config.yaml
task: "super_resolution"
kernel_size: 7
optimizer: "muon"
learning_rate: 0.038
adamw_lr_other_params: 0.00079
max_grad_norm: 1.0
max_steps: 9200
epochs: 6.1
lr_schedule: "linear"
adamw_weight_decay_other_params: 0.05
Rows from block 3 of a small image super-resolution model, named by matrix and row number. Rows with one number belong to one neuron. Each number is 128 + 24 x the weight over its row's rms, rounded and kept within 0 to 255. All counts start at 0. Numbers have three digits each.
After each neuron's rows are labels from the 100 images, of 14976, where the neuron reaches its largest size: "strongest on" is what is common among them; "patch colour" is the nearest of a few named colours to the mean colour under the peak. Only what is clearly more common there than usual is listed. The data: microscope photos of single blood and bone marrow cells. In brackets: how many of the 100.
# gate: MLP gate (model.blocks.3.mlp.gate.weight, 336x128), inputs 64-127
# fc1: MLP up (model.blocks.3.mlp.fc1.weight, 336x128), inputs 64-127
# fc2: MLP down (model.blocks.3.mlp.fc2.weight, 128x336, transposed), outputs 64-127

gate.191:169101113122145148111148146131156142136156114161100146112085096111124122126148126109159092122101117099148150097133098113134118136046134179085173120106118138106153119114125130110128163145141137
fc1.191:125173146095148129151119080099099114150129129101110123118120140136166093170130155102106175135175129140105112153105115103115141109157104124143132129141108102155151140132129138158119102141123122
fc2.191:164124159107111117108098104115138147100137153090154102137121107147112164124139147113145138097139100123138165147196141119118149086140107128146092115137134123138139145140146129110114074124107126
strongest on: smear: peripheral blood (95); cell type: segmented neutrophil (42)
patch colour: pink (68)

gate.207:167122127119146119167170142098113130117140123119113105145153162099174125119131125123153108126130146125107134118131088150148136132116091140149160119149127126151161118118096104154105122135096132
fc1.207:119128125153113157089101106161148126130117134136137137093120101146100121142115126128103108136115088145165112133126141109096137137153152132104119144115118129107095137146191145106140133122127120
fc2.207:170133135157102119100122095145117096131129141103089129132140153163123153139151149128129157120134019121135117111179105132126161113121101142115134151150147133137122156142139100103163106149136107
strongest on: cell type: erythroblast (33)
patch colour: pink (34)

gate.118:109131121088166157155148104142115105109161123089155008136165149168149107102103132166139091121151135105123161126117102120131116096157123122126131125147138106089153138129136107142155152132152087
fc1.118:124099115131116098125113121129139126142105142120158075143138141130139104118141114093107222081106138092125122128106200126127145124147123103119115124118121177104131097146114159149152118122122098
fc2.118:114130114145132131128141142144103130162120169111145130133172130163157132083178144138099113100148140117098110137145145123133109137100137166150093112167125158120121106126123134123103101139068123
strongest on: smear: peripheral blood (46)
patch colour: white (46)

gate.130:103124135106099130136136132143145172119089126153094118149115116137080111145079166136172140131140146138120133126085083171139100131119180119093114145092125097148116115137109143083136122123157165
fc1.130:104118145102081091119094088164137142113128117152109138103120146116165108136102110134160134131102126123177134109105123174133128124139141117094086112144128112132122105138173158150099108144128147
fc2.130:089137113125108103122129111108165183144144143161136172139123095122060131148079150124084098120111092164147101115109093180115148131124131137112137182122143144138157113140109162151086147099090123
strongest on: smear: peripheral blood (97); cell type: segmented neutrophil (40)
patch colour: purple (91)

gate.21:146119150131114165156111121114153110120096135138119127134153132175130129105104121126103105145120158114080131192078124077094149139141119137153146104137165125161126138133129143128125112146095168
fc1.21:087154127086119107110151123128133103119088136149139131138100110147163149171110120101140175119114076126154117148112096126175130101118131097147140157114123112139156122122083130100129148088141127
fc2.21:108169089124094126129159164080103150163113112125078121100147146122097140095087123116116090115126160166141168109138115128146114141102124172112112132158170125165146131158117117121103129135124141
strongest on: cell type: lymphocyte (37)
patch colour: white (37)

gate.218:100090127104118151076121094101112144161165115135129139149122153123186136128134149133122127120123126098087158096153118136164127149137090132173169135136134136147128123123092134142123123152132177
fc1.218:172148125153137136176122135140157093116115118117132107107143117147081110127117107104123123128109115136157123143095150126078157108145183110067125127103117107111137114133158114096122120099150109
fc2.218:135157122102153143132142113143125107107148127111128117130129124131144091142102139116102130123105000115144100139124132139097168133153119146153160138124151145152165129120107146156129111149128133
strongest on: cell type: erythroblast (39)
patch colour: grey (50); pink (32)

gate.171:132127140109115145106109110127096140123127151168138095130143074140090128130182077130091116124132148123123126158143124118138107100144096109133127167091147113129149114092133120122157114128131101
fc1.171:114093108098144113133128145133127103144100109123146135121132177148130156115113143137139137123150153118110137087106145158110151131122187161126094116113164113157156190117097095151126146112107129
fc2.171:113130138125117132132137102146101143142141113155115150115146088126093137143121146122111105078102133137116169093107208143123112123097119111150115141115115113121115139116176123080099138130110133
strongest on: cell type: erythroblast (39)
patch colour: blue (66)

gate.97:145129099103123112141137106130136131097097099065103135144128154164101164138146135090182122125169093149100148129101133086156132125153156162168144098116138098130114127130144131099146156131155134
fc1.97:153102123139126079155173093128110138097074169132123147185128112141088145130155144145149180162125099136127142102114117100148132124156145153140112140167111142159135148146108133097141129100124161
fc2.97:109154152151145109155116120153107120125114135121192122122087145140142140133158150132171115086161246120172117091122141145149144131125119137140118171149134087117162146149107143106158117134139128
strongest on: smear: peripheral blood (60)
patch colour: white (47)

gate.280:096138130139139143131104098145136085166121110179129102129133098102136079152111136138120139073107131106158103132124165120132091109105111130130151126152146123132125148093145123147126120152109113
fc1.280:099130140133120119135110105162135115175125128084125099147145094126151113150103110109095144118113121139150146141133164168125096186088099132158156160128107113132142075131140146105131136141096142
fc2.280:124095140111159148124092122146153138114126109156154158171123136124134158151122122124141156138140114144166118152142114110116144110123108096126145121144125142159140108100166143166144080096116136
strongest on: cell type: segmented neutrophil (61); smear: peripheral blood (38)
patch colour: pink (61)

gate.68:117117161138102110133133160127120086131110080114129104166196106140145143096120136131172133132071151118097160134084141097141135148121095137154111135101099154138124109152127105105127116120142096
fc1.68:121092142133107134102150117072143169148120124136138165139144113135120161122148072138138125177110150120116170105116113153152119158170122060153126117117110140128132099106129142132132120148176137
fc2.68:156080126116122110131128092112151090127160114123112125091146119125103103128152148161115150123133141107131194109135124100136159185143123123115119094043093093149150109136150104112106146118138132
strongest on: smear: peripheral blood (58); cell type: segmented neutrophil (41)
patch colour: purple (69)

gate.88:173100145149118149140096162190093128152107170147140121113121097089138133166187192107112129127137135132131069172124129105134109164115106134130159112112153137134149107114082141165119117120152102
fc1.88:135078169138177134098160106060135165155113112148099129139131129166157163125118103103136159152082132159111142122146146161121105130132112141152107136135077166122115118153138132132155108084093092
fc2.88:127127147147103132118138149183142158117123096087112151185139162129132166110130092137157149098098147122136097109160136080135129106127081077139137138149123168110130097134123125150147089127119096
strongest on: smear: peripheral blood (66)
patch colour: white (51)

gate.177:142103163095107130170158121095111112142136085141165137150113162108164111088109153099148152159159103155152094139122130104120116099107116109117135104147180087109127111102103156139132125145074133
fc1.177:147135161085151120089160116111118107150116109131107153090116132091138142094133158174139175111111119131138148110133121121138104140115111149103153133150153103113103112128106165105093109137121151
fc2.177:154141104150138117124169117069148093119131138140112152095120128099132115143146169121149194122147097162106176148112128109082145108127182121127104188145104149125108148114102175127119151112143153
strongest on: cell type: lymphocyte (36)
patch colour: pink (49); grey (31)

gate.161:109099110117155158104140123141153107111119127103135181122145119112131199144144103130139128123104076113090141147097156173129120107078120176154193149099136123150138095095145113118112140143173125
fc1.161:139124145133102119150126134096130151140109135161117098122134156128112124117097173128115119155149189163155125125151097083141129122172117085106089114140148141098092132145113147120132114108089132
fc2.161:117121143141090157085140199108107116184124115154117145099132151129131119128111146106134106121104092174115163165161133117128102124114154103153143084136160113149115153164147104107141163095139123
strongest on: cell type: erythroblast (39)
patch colour: blue (49)

gate.204:143129137152109158152177087151147073125128144147097129138178171160140109173127132094133150105123124141107113073127139091149176117132128097142147161090151129157150125143151139109092112102139086
fc1.204:156119116156133113131081147096153125086146148137179112123038137076135142120139098170109133120124132137148093144170132149116086160132117085119119088188133144104124138112116122144144163127143166
fc2.204:091117125079142136110141134155138124094129110145123133118143120127148157075128089145134081141123081127120130136151114140086085102129099126106106107215117119103124096149101156109121158129076132
strongest on: smear: peripheral blood (54)
patch colour: pink (61)

gate.240:160115075092106120175125116148099108138172114110107141146110134141120133123105085143114148121116171078115122175133115160120134109129121126129156129113158132151123129150158095119149193130144133
fc1.240:133133120111124166138136170131114108123158129166122132106132136160162124094109132134135146141110102096133147102155167118126134117131124147110127131122120128148159140123149085131117125137093128
fc2.240:112136159142125120138096095100075105112123147073109083108121134113151135123137105101167157150151086128118159110115133127132161093092136164124104113098131098128079142123171083105147125123117106
strongest on: cell type: lymphocyte (35)
patch colour: blue (72)

gate.239:098154120114128156117117144150117131121085132140131104174121127125121092134131166107196118120102133118139124117137117134152102122117127111166109151147103091116096128134112104156159165153134136
fc1.239:108153119143120121130106141116114127141128132111108121144131165144149087117132155081128111175089121155134136133158107112130144134115126106185097113110097091125096139127164130148117158132137137
fc2.239:123129146147150102128142159080156114137129145095130104122139190135090160161152131097112126120081130135119151133119152117161126123129148079148135171146124103164114158145131110127097104132109169
strongest on: smear: peripheral blood (73)
patch colour: purple (73)

gate.267:133130134137147111111143107167117110137131106106118155145138125125126124137100123126106192137106139163124143151103123115126134175189158105143089127111147119154184115123136156126116162091123146
fc1.267:129167098153116140124104109149148132140139118133096113114134148150156119100155157110147110122118129102144099092130087105117116178125101130126131096169169133104165139156143105116094124131083085
fc2.267:117162174128125110132138146089135131208109118111147131121119150094114159116173125115159085129191135144105154143108117150119123133117111113157080144163123147130161139143131157122152140147105093
strongest on: smear: peripheral blood (81); cell type: eosinophil (25)
patch colour: pink (35)

gate.199:111128107161143141135109160136152117112153162161171139166135101133080135088129122114122128181156123071121159133160157103135147171131144070075132132142110149141123134157123140165119157132145162
fc1.199:110118147126115140141143101126093129129108154112141135153133128101080127119150116139116195154136113160107078111134152131146088126123143101117145124158211116151115124157095129135169115080057183
fc2.199:117087138110061141127103120149092142120127131097170109129130116141098113113163171129127128145129132139082122155119138137151126119103095129169107141171164134112139123122163126132164102139133122
strongest on: smear: peripheral blood (36)
patch colour: pink (33)

gate.8:112174148108128093159101127116109125150095116100086117156135127124117128128105146131088115157160114139141098108140131127105119158114077120156126099118108130113148128117153176114176130149140150
fc1.8:132111130108082120134141117138123129069137184122142162168136135138138111113082123129118120161159118148129151101094127129126137158130121186135132088149131144154147066133126150102119154129125127
fc2.8:139112096153139106141108119113153065099109124128143132133149139117130141146106118141159122082130088115122130159143127104122116162110152123137124090078098097129132109149106182126142195117118090
strongest on: cell type: lymphocyte (46)
patch colour: black (55)

gate.140:136114135139109135108114103125125148109089114154105145088120127120162181114123124117175111179101104167094153152073132129131148177161109125118054131093152150125162118084145123110125136119149094
fc1.140:107155129148148131090095145129181152143134141125150205126116138126082119144130144109120101140155119137131108104136084125124138085118165149130128163128142135158071168113129109171084136155133121
fc2.140:112129135141145161132124130142127108144131158113143136147081145146104151140117113083133139140139145096110027147091128134147121126114134141160157144167167143119103072127136097111091113137093144
strongest on: smear: peripheral blood (76); cell type: segmented neutrophil (59)
patch colour: purple (72)

gate.43:129098165175160118109143113101069114169145086125107185162106132118118150144120201110121137107141140117159119144105153156094130131158139157106125128109095153097151121118134100117113130149148110
fc1.43:083141138079151113121161142101123080122159108114126149141114118127130155124125127091138169120132145106107131141124200138122143136192116080125154110106082102078150072142106133123117133136150122
fc2.43:121103162130108105134092107035119138080157130146114164101073159124100167131082162163146098138108153141139133108112119125137097158153141129131170131096135151130120152131109179136119154142128105
strongest on: smear: peripheral blood (80)
patch colour: white (45); pink (42)

gate.126:127119106128147118115127145122107146148140129133131114120109117145114097138124175120150109096112145115122134146101124127136060121137124129099153123124140135132155152111202138116160119133120111
fc1.126:124129122171104088127146131096133074131116153153138140104136119132100118136118160118111143136118124153127139140095112139108118155155125150149125123125115125126114122153110141114135082100115110
fc2.126:131109140131143145118148146134118107131111076116138122131134146114117130117094139094135158106141147130130146126138176137155148138130129143133122133130107122122121130144064101141165159117134141
strongest on: cell type: segmented neutrophil (45)
patch colour: purple (74)

gate.221:067140129123121110111083118126119105120118134124167119135135131094103172136217118124152108094150126137114123143164147142110120115122148165118127147137070125173072207105117120112102135141149106
fc1.221:151165129143128124150137095130099143147167135142088144128137097168174089121111134123106124158134126145141126120099076102132154092132152160106124115101165175112142101134145120151134121117147116
fc2.221:131070121116124153091122111138144136183101143104127145124124148070152148108084105152201108135126155144086128147196109149142115111132105114144098124147075146135145092117155140151117133159089152
strongest on: smear: peripheral blood (41)
patch colour: pink (52)

gate.223:092100126149127120184154127092138096172090115157094115143113109149136155113121140128094181098132131123143107131114151109119108099129125101144104127161138135198135122130128131153110100109134095
fc1.223:125101174126135141164162128145146112148142131131118149122158088135145160095109105092098190120128135178142142139140121095124160172148130124129114128143107116111143119082143130143124142100116081
fc2.223:164144131094131134113087140077131099096142122123103167090082135153112120158115098146083151068132151093147088132135122066129153151108126107123149077087119071120107101130121099106123146172146098
strongest on: smear: peripheral blood (39)
patch colour: pink (43)

gate.195:140113131170106150161120131124134125116161131106137128142134094148139135117153099132168095148106142138098161137054121102121178109101162102146132137106153143123161196154180159117136130104131130
fc1.195:136101120138079138122142118137141140107111124143117162099148124128163154124124072122152147167151141114148167129055118088157168152074141126138092077134157127136198136169105127088170129125176104
fc2.195:093119066137087152102119099132144113142119147121128097119135116125135144167115138162131103121131141136125199136150144120140112154134120132116110102139187118165121127144155156145153159179071137
strongest on: cell type: segmented neutrophil (52); smear: peripheral blood (41)
patch colour: purple (75)

gate.63:098123149116127121138131156126139111127113107121119134182113140158198136142157135130088127144191133147103124133120143135121130118094082115118134085131118125131137106108135127193106126132112091
fc1.63:116110113154094177137107101130127131114108106139114121110124123125122079133169140158166145114093130106133121152118155148128169060160142102159105154115118067132160144121114129133150123130117141
fc2.63:145135134150133120142137169108117145122128139113108127109092115159135148105141129108140138108141139092136151120113116175131123100150137119107205133109135136114132099128105063105145115161115149
strongest on: cell type: segmented neutrophil (49)
patch colour: blue (60)

gate.22:081124133146121112120094131112133120107138114137139107157124119141170097110112158126070120099194110171102100154094080122127122141093107110137130133127092112120104152110124163129150119107155127
fc1.22:125141137130105129157137142138143113141125117130142122158111147134196138128133142063101125127110137110130051155131112120111133114145137133122142122143144133110081155152183106157099095148087103
fc2.22:129085109139073136100168102104132147114126132146112089132131139119065091131113136107089053158121172141136129150124130114141152094153136127128128125115142147101153079130100112106156159128121116
strongest on: cell type: segmented neutrophil (42)
patch colour: purple (87)

gate.326:116143091088140134160136118117173080172093133130163129113103101149127142072124093113164131066134119161136093140135143119120117125156119144100130106113159106071137146151140095114128120144074140
fc1.326:141176131154163128136103133174114119159123150157122135106109150141129116142115175146152095147149145099116171116122077126124149201114091104151107138127143152101088095146121095122139120124141135
fc2.326:132092155156112152129139124116152160164136141121086170144104066130135078150186141164123125199146163120138117105142090116094092121123131104141117089133143127070123146098128117139130148155196154
strongest on: cell type: segmented neutrophil (50); smear: peripheral blood (47)
patch colour: purple (64)

gate.9:137117131140104150158106131140144180155155130108101148134123188135125124097076120125101175159107128098062145193121147120128139136167139101121139124166133151105124122154138121136110135136113139
fc1.9:106106100109145142121116110084130074173124156109154127135139139104143165130115134146111082184108124156162168141130129131121168142160155114090132099120121188134119145101143106136108145147149133
fc2.9:107143126153142102151115110140152142131150173117134140119130189112126091149123112089094136207103134097148170156132123098115152129157167126134084136101126194105123116128187132145115084108142136
strongest on: smear: peripheral blood (60); cell type: segmented neutrophil (47)
patch colour: purple (71)

gate.272:156159152113136117100140129115115127130144152085123130120124141103165133163142127151150104121124145102126127101153110156172107131132085120165133136132168147119140146135086135134092139092092124
fc1.272:133098115154140121125113140122149143133108113194150118103133139128115102109117157108092126179107113105167105152076133099087151166142165118088134122152078135132149089117177104117156129135130102
fc2.272:165133131085143109114109128127127142115139134132140107122138165150123149107111100122094145109139003113105113097121099119137118157133151104149138134128065137124099179142139123095150112103127152
strongest on: cell type: erythroblast (45)
patch colour: grey (43)

gate.245:130134164124094156124145147142143147090135147122124102132119139112138110127124125116173134098138122123137144098110142129153123140090116124150170106109138108162187158180132127172117140171101133
fc1.245:135110081125153102146125118115102094154139115122126140122149148158104144111122101141091115141125122142132125162139154114094140099137152136083093147153132109118081114084147134087157149121164152
fc2.245:131129133114132161121105141132120113158117118118166120095120128150116142125130123115132118125121000142103102132139141134159135143106125145112123129147101119143141112120124132114148138091127132
strongest on: smear: peripheral blood (59); cell type: segmented neutrophil (40)
patch colour: white (86)

gate.314:152101143109134128126114119109096132132130149104124114183146134129156138182068162150089134120159105159117103048103150141139095145138138128130097156129144125167115110130128102140144114146152130
fc1.314:121122107125132140124089166097067128128152125117121115177122119148135136137105158099122164091150119178142090119156179123175112139143133122090107175113092130118114113110100109133114125184140119
fc2.314:142099123129098141145163121155143092131092113100123128188122128105152137116094130127188149132095091144122080112073156083112159156139101173134113139078124115168133117122159113150073110136132092
strongest on: cell type: segmented neutrophil (68)
patch colour: purple (79)

gate.146:101138153104109119114121123121130108137106112147178109106080145077137122127142104159114146184106147108158129125138129144097121145105123103140075151134130138132166110107128120147101116118149092
fc1.146:130094115138121157115107108135144147131123121118150145126146121114122092169115142068134124102155140161129105104148108111156135107115156164093163160135161103159107115120141136085135165160134151
fc2.146:113105153102120099127136112143143168145123094123125124148119165096129115052118132106138122164162112126181136081072159094121145147136099114153131114169118154118122116123093147132123107165070151
strongest on: cell type: segmented neutrophil (44); cell type: erythroblast (42)
patch colour: blue (59); black (27)