From a checkpoint of a small image super-resolution model.
Model: 32-pixel images, arch convnext, norm layernorm, layers 12.
Rows from block 3 of a small image super-resolution model, named by matrix and row number. Rows with one number belong to one neuron. Each number is 500 + 25 x the weight over its row's rms, rounded and kept within 0 to 999. All counts start at 0. Numbers have three digits each. After the name is the row's rms in percent of the matrix's.
After each neuron's rows are labels from the 100 images, of 14976, where the neuron reaches its largest size: "strongest on" is what is common among them; "patch colour" is the nearest of a few named colours to the mean colour under the peak. Only what is clearly more common there than usual is listed. The data: microscope photos of single blood and bone marrow cells. In brackets: how many of the 100.
# gate: MLP gate (model.blocks.3.mlp.gate.weight, 336x128), inputs 0-63
# fc1: MLP up (model.blocks.3.mlp.fc1.weight, 336x128), inputs 0-63
# fc2: MLP down (model.blocks.3.mlp.fc2.weight, 128x336, transposed), outputs 0-63

gate.171 114:552520568559529485514515534508497538508482427474499498493493530506483452499466485484503515463526521501507508485492511506475476524500498488517489528478532495517485492475556491533480482552552481
fc1.171 100:465512473450502460499486493492469507500567539501519513511501475526519526489507514508492530457494500510417521503507488494507490518514530472508529492495496461543462519497533467475532495446470518
fc2.171 112:499482505551501590508528499491504546501491508466484469515521504524510518516462467495496501468489482510488491497466466520505447462488538507529463505508530451490515474482480483480458521487533456
strongest on: cell type: erythroblast (39)
patch colour: blue (66)

gate.254 081:551472465482497514495504495485553492472504513500541488538508514508478522532480507508483489526487538461470564486484495465488528502509492528575493448492502472516497490475499465502474493510512536
fc1.254 086:491511473525507480517486568485522524511472524555483511465514434490518518473494502495503531477507527481487476520467520474541498492532505479491486488453494502472525496486472504507468527433503468
fc2.254 091:492496529507506534534475471484465530471474484511507498537478499493461493502484502519508522489452502514536489498468501529495535515521500500526507516470490496561513478480508521554498499552514474
strongest on: cell type: lymphocyte (44)
patch colour: grey (31)

gate.70 083:511505474496520486488488489503470467472536485505520525483457522550476481506526503464489486480493489461485544481463485497453509547555571463517511493497527489508501526525463531476515487536482464
fc1.70 082:536516466499479512510470508499442446522474483494492514525522496477557499493468496564485497497491507543541477510514484492540527522514439502490501522521510520504491452495486466481516484440497501
fc2.70 090:479426500462486483509499507497505505525455500501526515484548470535539478512559478459458498477502511548495510481515549499486524500535455514500467515480517458514473508500485499491500499522507496
strongest on: cell type: artefact (29)
patch colour: purple (76)

gate.74 128:500494488521478485507486495481513487505450451520485484517527461487506515543558489476479449452567469502484525531552525540513478487532518517513462501517495457487496478527496516489521494509508526
fc1.74 138:477500477543541469508528501501513522517521471492500459495511493471492514546509479520463513478562470516494498533518527494511471473524478493502495490499494524472457479607504508497484493496520466
fc2.74 123:495508540526510498481504497540507475496494463453510493488472514508548514539484495515537494513470498499506465478515496516478509475562478539477502514508491483528524563484486468509490504493491510
strongest on: cell type: segmented neutrophil (41)
patch colour: black (25)

gate.194 097:497463466495507500498490532471542482512512491533499532492460485510488495499498503531493529503482476459521487503464521485491461492464511540534520509453495526488488482503488554513450511541548507
fc1.194 110:484475489439503506504481531524502523486534497536514530530461469524506487453518515487511513534464486476485526493508499498543517512485524512495492448498555497524495507496466496521469498545550524
fc2.194 114:474479536488507506523509484516486494495482551504461475512501497459481498476490454508529533469567492476473498518500497485462480484512513472515520477463512515459493485470472459502533517463483493
strongest on: cell type: artefact (26)
patch colour: purple (64)

gate.204 139:454470490505509508442501467496511482482476487506517489536494492492505495506508477495476508489501484537501521499508532498573539488490522502467527507480527489498514473497465503514512486450451495
fc1.204 147:521509498478505481512511533530498474543509489511499515449485508524482501497455521490498481480496519498524453509521500532469464502503493497516493488517501491516463538505507469469486540503541483
fc2.204 139:474503471510524475464460508502480512509474519512518495515436489505503529539471503493536502511528492470495492475524547478491522452510510503519465506470483525506480478505448479470479486484487499
strongest on: smear: peripheral blood (54)
patch colour: pink (61)

gate.280 117:471551501549442475494514474507506511504508522508489571502537524497512479531516545481481530509481521463425467496508527486478510531511502517514474475524505512464477535516508482472558480507504466
fc1.280 108:519482512526535488495544512509500518509505461469521491451486515498550486529564463515484526475528478474544497516519465478509475469497515477515499469533557492494481495441509478477498534497493478
fc2.280 108:516530476466491502500477470457474489513528530553459485470500500528496486447462507482523521526481519519462496533525521477534545493464468488448503471497531520494460440480543523485512518536503540
strongest on: cell type: segmented neutrophil (61); smear: peripheral blood (38)
patch colour: pink (61)

gate.18 085:575461512483504465463470407464513483577539505464478510501501497516474485488481505524475501512487518525512513538464506493482483494482482538494494526480490493505535546514486493515517509506484522
fc1.18 081:456518496529509480526523555543473496441465519540530479486515505486534521519520499486524473477541459520488475500545486504494514502489527493507505466503489502479432475499517463490526491502503479
fc2.18 089:531506475484480464499495473493522498525524494504490509499505493509494524479485470533544495500513460479497498499519491519487495474515468503498488489518474473504485507494515489486503507475524501
strongest on: cell type: lymphocyte (36)
patch colour: pink (53)

gate.326 090:492535539498460522456497477509512526513495498501504500525543521528480474529510512448501532511506514491503497532469486480495481527499561502524514506492514511491503469468532501498528520468549503
fc1.326 090:506486487491513511466467468496482497526535493509490498424509540491488580501501497507493553493452512498490508468483539462514471491491496507466485497476499500509521490519523516455509493487474485
fc2.326 080:534502521503508510455520492496478514521521532476488478522501490511487506536527495521515532489528480505490484490514530495506494454481484506499507477515514501527446501494494509548515486469496503
strongest on: cell type: segmented neutrophil (50); smear: peripheral blood (47)
patch colour: purple (64)

gate.272 048:497459498439490459496505492512532519494526548509525484489441465519476536510490541504530476520484507494475552539454506472483514484504497519518546451491453484456495453489522504507478504527531478
fc1.272 048:481507475546496559502473519501500514522474464510487485487543489489531509501502458488466502479497471535525465499559493499563503515470497496476472537472513494518489514504495486511518499470487514
fc2.272 039:496539499521491552507548515477513489506514523510492510492486537505492486531494545513524527474528491540509476520502538506491496521515496497495466446486502503478507543496474491526503540477503480
strongest on: cell type: erythroblast (45)
patch colour: grey (43)

gate.177 129:522501498504482486554522549502537527516493503477486534496524515480443431526485559485513466489482494495491516517492514493513497494509505501453497524522482494480498477509479514503518529471525537
fc1.177 115:495469494501488477538541511534502497521524506455480493465472526517459542529533547522472488515515511503491499547520483507514483468511499475555463485465490474522499474485473466500476551488498571
fc2.177 108:450483500472478487476518477497501472498528512509474478473447479481516493521510489493514481529501486536509528520499491462450481479520518521496481498515490468484499456524530492475486479483541531
strongest on: cell type: lymphocyte (36)
patch colour: pink (49); grey (31)

gate.273 109:510453508493533550536524521521519476502480521476484485490520516480483507484500558515494490507516480503510478487487502521510515461507495508534498499509481472461549490524501524503544505475475527
fc1.273 121:498526451503503487513478476505543513488505540499473489542490447514500504527540503514454507537466476501521487468504512475520513457480482473495515511520509513517487489484501485521449520532525544
fc2.273 104:517472510464493521505554481485512495490506533532483455511475498491461473469474523497504495485475512482499567509464473495515511544483500489494486490499545528473518455485498547489474461486485484
strongest on: cell type: artefact (43)
patch colour: purple (60)

gate.207 056:453479496492457497509478526476515517498522486500509504480455433543462521532488522548520514493448489473503578510464485505443492435493509491521539475541483503508514528521517494483495502542501477
fc1.207 052:553498495503520488477522495521527503516469501499483478488552530458521487483509487466471487511537507541497414491546517500579504545484471532475477528439505482493478474480501499527510513442506522
fc2.207 050:523449469489493511517490527454505511483477497482511538469486487490511507475478462498500482475468533521495518485484513531454482516517511503507499470479477539500550509541533493501483551496481448
strongest on: cell type: erythroblast (33)
patch colour: pink (34)

gate.21 018:513540493437456504496456513455557509502503532526508490493484506487467444495524557499503517508495497484503514474467512486462543471521497486475483520525465489485525537507511515458503535511527506
fc1.21 019:441479510544480471502540469543514478508497504509518502488503483504532543527537485478519472471508493501463498505531496521498480499446544515516533528460513440505464502527477501507521510528507543
fc2.21 021:516494480505493461499477471494514489506445484512494489510493474447475511487530493495518551506518534537498487514514454542561529518510484442477478495491505502515522514541512497533477460522506504
strongest on: cell type: lymphocyte (37)
patch colour: white (37)

gate.286 111:538495491504495521483505504504526482496467497548472495512467514521490506541469485490531505548527480500465417472497494487461515494529487504506501489521556516532503473487524482500488445465488464
fc1.286 119:498511502553489480494503492555525496504508519498551516511496557480503506533541485498492505492518506498500488494507460525502529494512518532475539468511484495472478498464574507476491428517488527
fc2.286 113:470522495481460488527505518486485468479485496494501467519483487488570463505532478471504485474483521497467504525511458486556482490469497479489506509468481471542495505505550465482497495521488515
strongest on: smear: peripheral blood (90)
patch colour: white (97)

gate.82 054:465506491464500467519494458467507529483515547513507495512470491509497481510500543558486493496511516498499519479466453508452501443518510538514534437515478498498493468508495466465492503490527513
fc1.82 051:525483527532522539470514520502497443514504460474514506485521514495513493503505491437492496498497504527500490531547537512527494517489511504488454590457533531462512509485507523515505507483455489
fc2.82 070:496510498478514524505493508520506491510470513507495497509510512523486490484493506480488499484500508508490487495502517489520473487494506493516490496497502503508490531541496517490516506489507493
strongest on: cell type: erythroblast (33)
patch colour: grey (62)

gate.9 117:491498496519464514487482472498480460511524469498516508523465477521459460493496521500555501445504501531523510469517524491487505530473537473502480500522479536519464447490493475455538493496502516
fc1.9 116:489432498475505498462463532476453495505449487528537513486536475507432459544520497482526479489520509502509494536518533513487516508507514505520515514495529509490487483492492499508462476482512489
fc2.9 110:501513491523515505542509482484460490492498501463500521495538529478491474446473535474490498481485469488501495474492510512488525457479506488543512501457512529477470492486515484526491483528489503
strongest on: smear: peripheral blood (60); cell type: segmented neutrophil (47)
patch colour: purple (71)

gate.8 107:507480469457540464497508501558553520484519517474495494496467480514547478528500510550522461512493494486457513469509508468519513510507462470452484522483533503463527497527521488512484565516516519
fc1.8 100:530440427498454500488515517531499495483480456527500507491496527464481505530500480472466554486483464477493519523521494504472535489540510510545514495490523497485522532454518519496514496465518490
fc2.8 107:475511528529477527488493484516521528519513494485503488528550491516546529522531524485508488535573470481505456533507500487505520484499463505521473467478512475521492469517487450500543467500509512
strongest on: cell type: lymphocyte (46)
patch colour: black (55)

gate.240 085:512484544469514458463501495541522508504470529498490462530488552461454536491488527505500520532529498509462515504503508491467467490481480467501524526472519494517433535519507497488492483479533512
fc1.240 079:500467495471497488428512561532451524507467480503481498550482528472475458496521480533499494512539470527433498556471499483500532493512479503528534516466509522532445467549522508504493457477502475
fc2.240 080:505503507489504464463546514448459484498502489518509525514465502505455459509478505515520467498496469483506488449537498459529506476499539508487488533489489468528512477500536504480454500517511474
strongest on: cell type: lymphocyte (35)
patch colour: blue (72)

gate.55 084:500483491530492478503501497526462528508475447479485475536517501511514514481515495464445482526479497462531541515502506561466503473500493543528498510505494512469473515493461517497534503450493479
fc1.55 093:497476500493496526479477468482480471496493531521531486460468471514507539498512473486520462536466504486497476489532475499513478506545492449518503519482484503506515519495527479546460461510537485
fc2.55 091:516519505545544497510494493528518487477454453538526536503507499490540519500499483510463484473513521505471482524487489527480511488479510487495476511480474570497491494468460467499478494486446535
strongest on: cell type: segmented neutrophil (48)
patch colour: purple (85)

gate.22 135:477523484509530496480518540541523520534532541469477511487484484498562524501462537487506533515471538537556525474511512473502511515490508479484472503518519532483499470504449516493517527493483483
fc1.22 133:493488524433504479515492518511472488486530538495523487519481498494500465473494499495508548488505501477604472488490533457511487516499493507491489481478478474508498540519478491493501520495495555
fc2.22 121:492497507531503427499552518487509484478495514470500501503457479496522472556511476502489513509478515468506519467502479517521496453491535488496494511462511466486550524494471515498485460506479482
strongest on: cell type: segmented neutrophil (42)
patch colour: purple (87)

gate.320 099:480519527515486478502506460532501480504553503511507484524456500476492442456516563453493491517528469442480482502515501534471497473527510525502514482561499452496483498486524435503503473503483494
fc1.320 115:490489490486498559496524491488472501481506489498492500496528538502433570478566500464480504513501515540484489505476499524501505455491440501498496480514490469520504513497519487465522524461499486
fc2.320 106:505495494501523464518500488462491497507484487484489494489445504514481492534502523528535510513528526490483527512503477495541486501483475523487465500537517542467500535539475497505511441546472524
strongest on: cell type: segmented neutrophil (52)
patch colour: pink (38)

gate.65 100:501514496471481512482503517513520515499493469452513516496503489458589453525502481492489527530533529515469498480501495517491526491497443495468491484458537475490473532526496505483510525491490537
fc1.65 096:493491541498493486479497521491499444494459476474514483467513530489449470496470480506530491462483494487517493532490529519522495518485464466528530499467499524525482492538538509446510500548524472
fc2.65 098:527469508498521522480502511492494516500502515534531541495512488512542523460472527526487530531541488463482474489512522512480532437559496459499453482518487521484459513507507496513542519504484478
strongest on: cell type: segmented neutrophil (41)
patch colour: blue (61)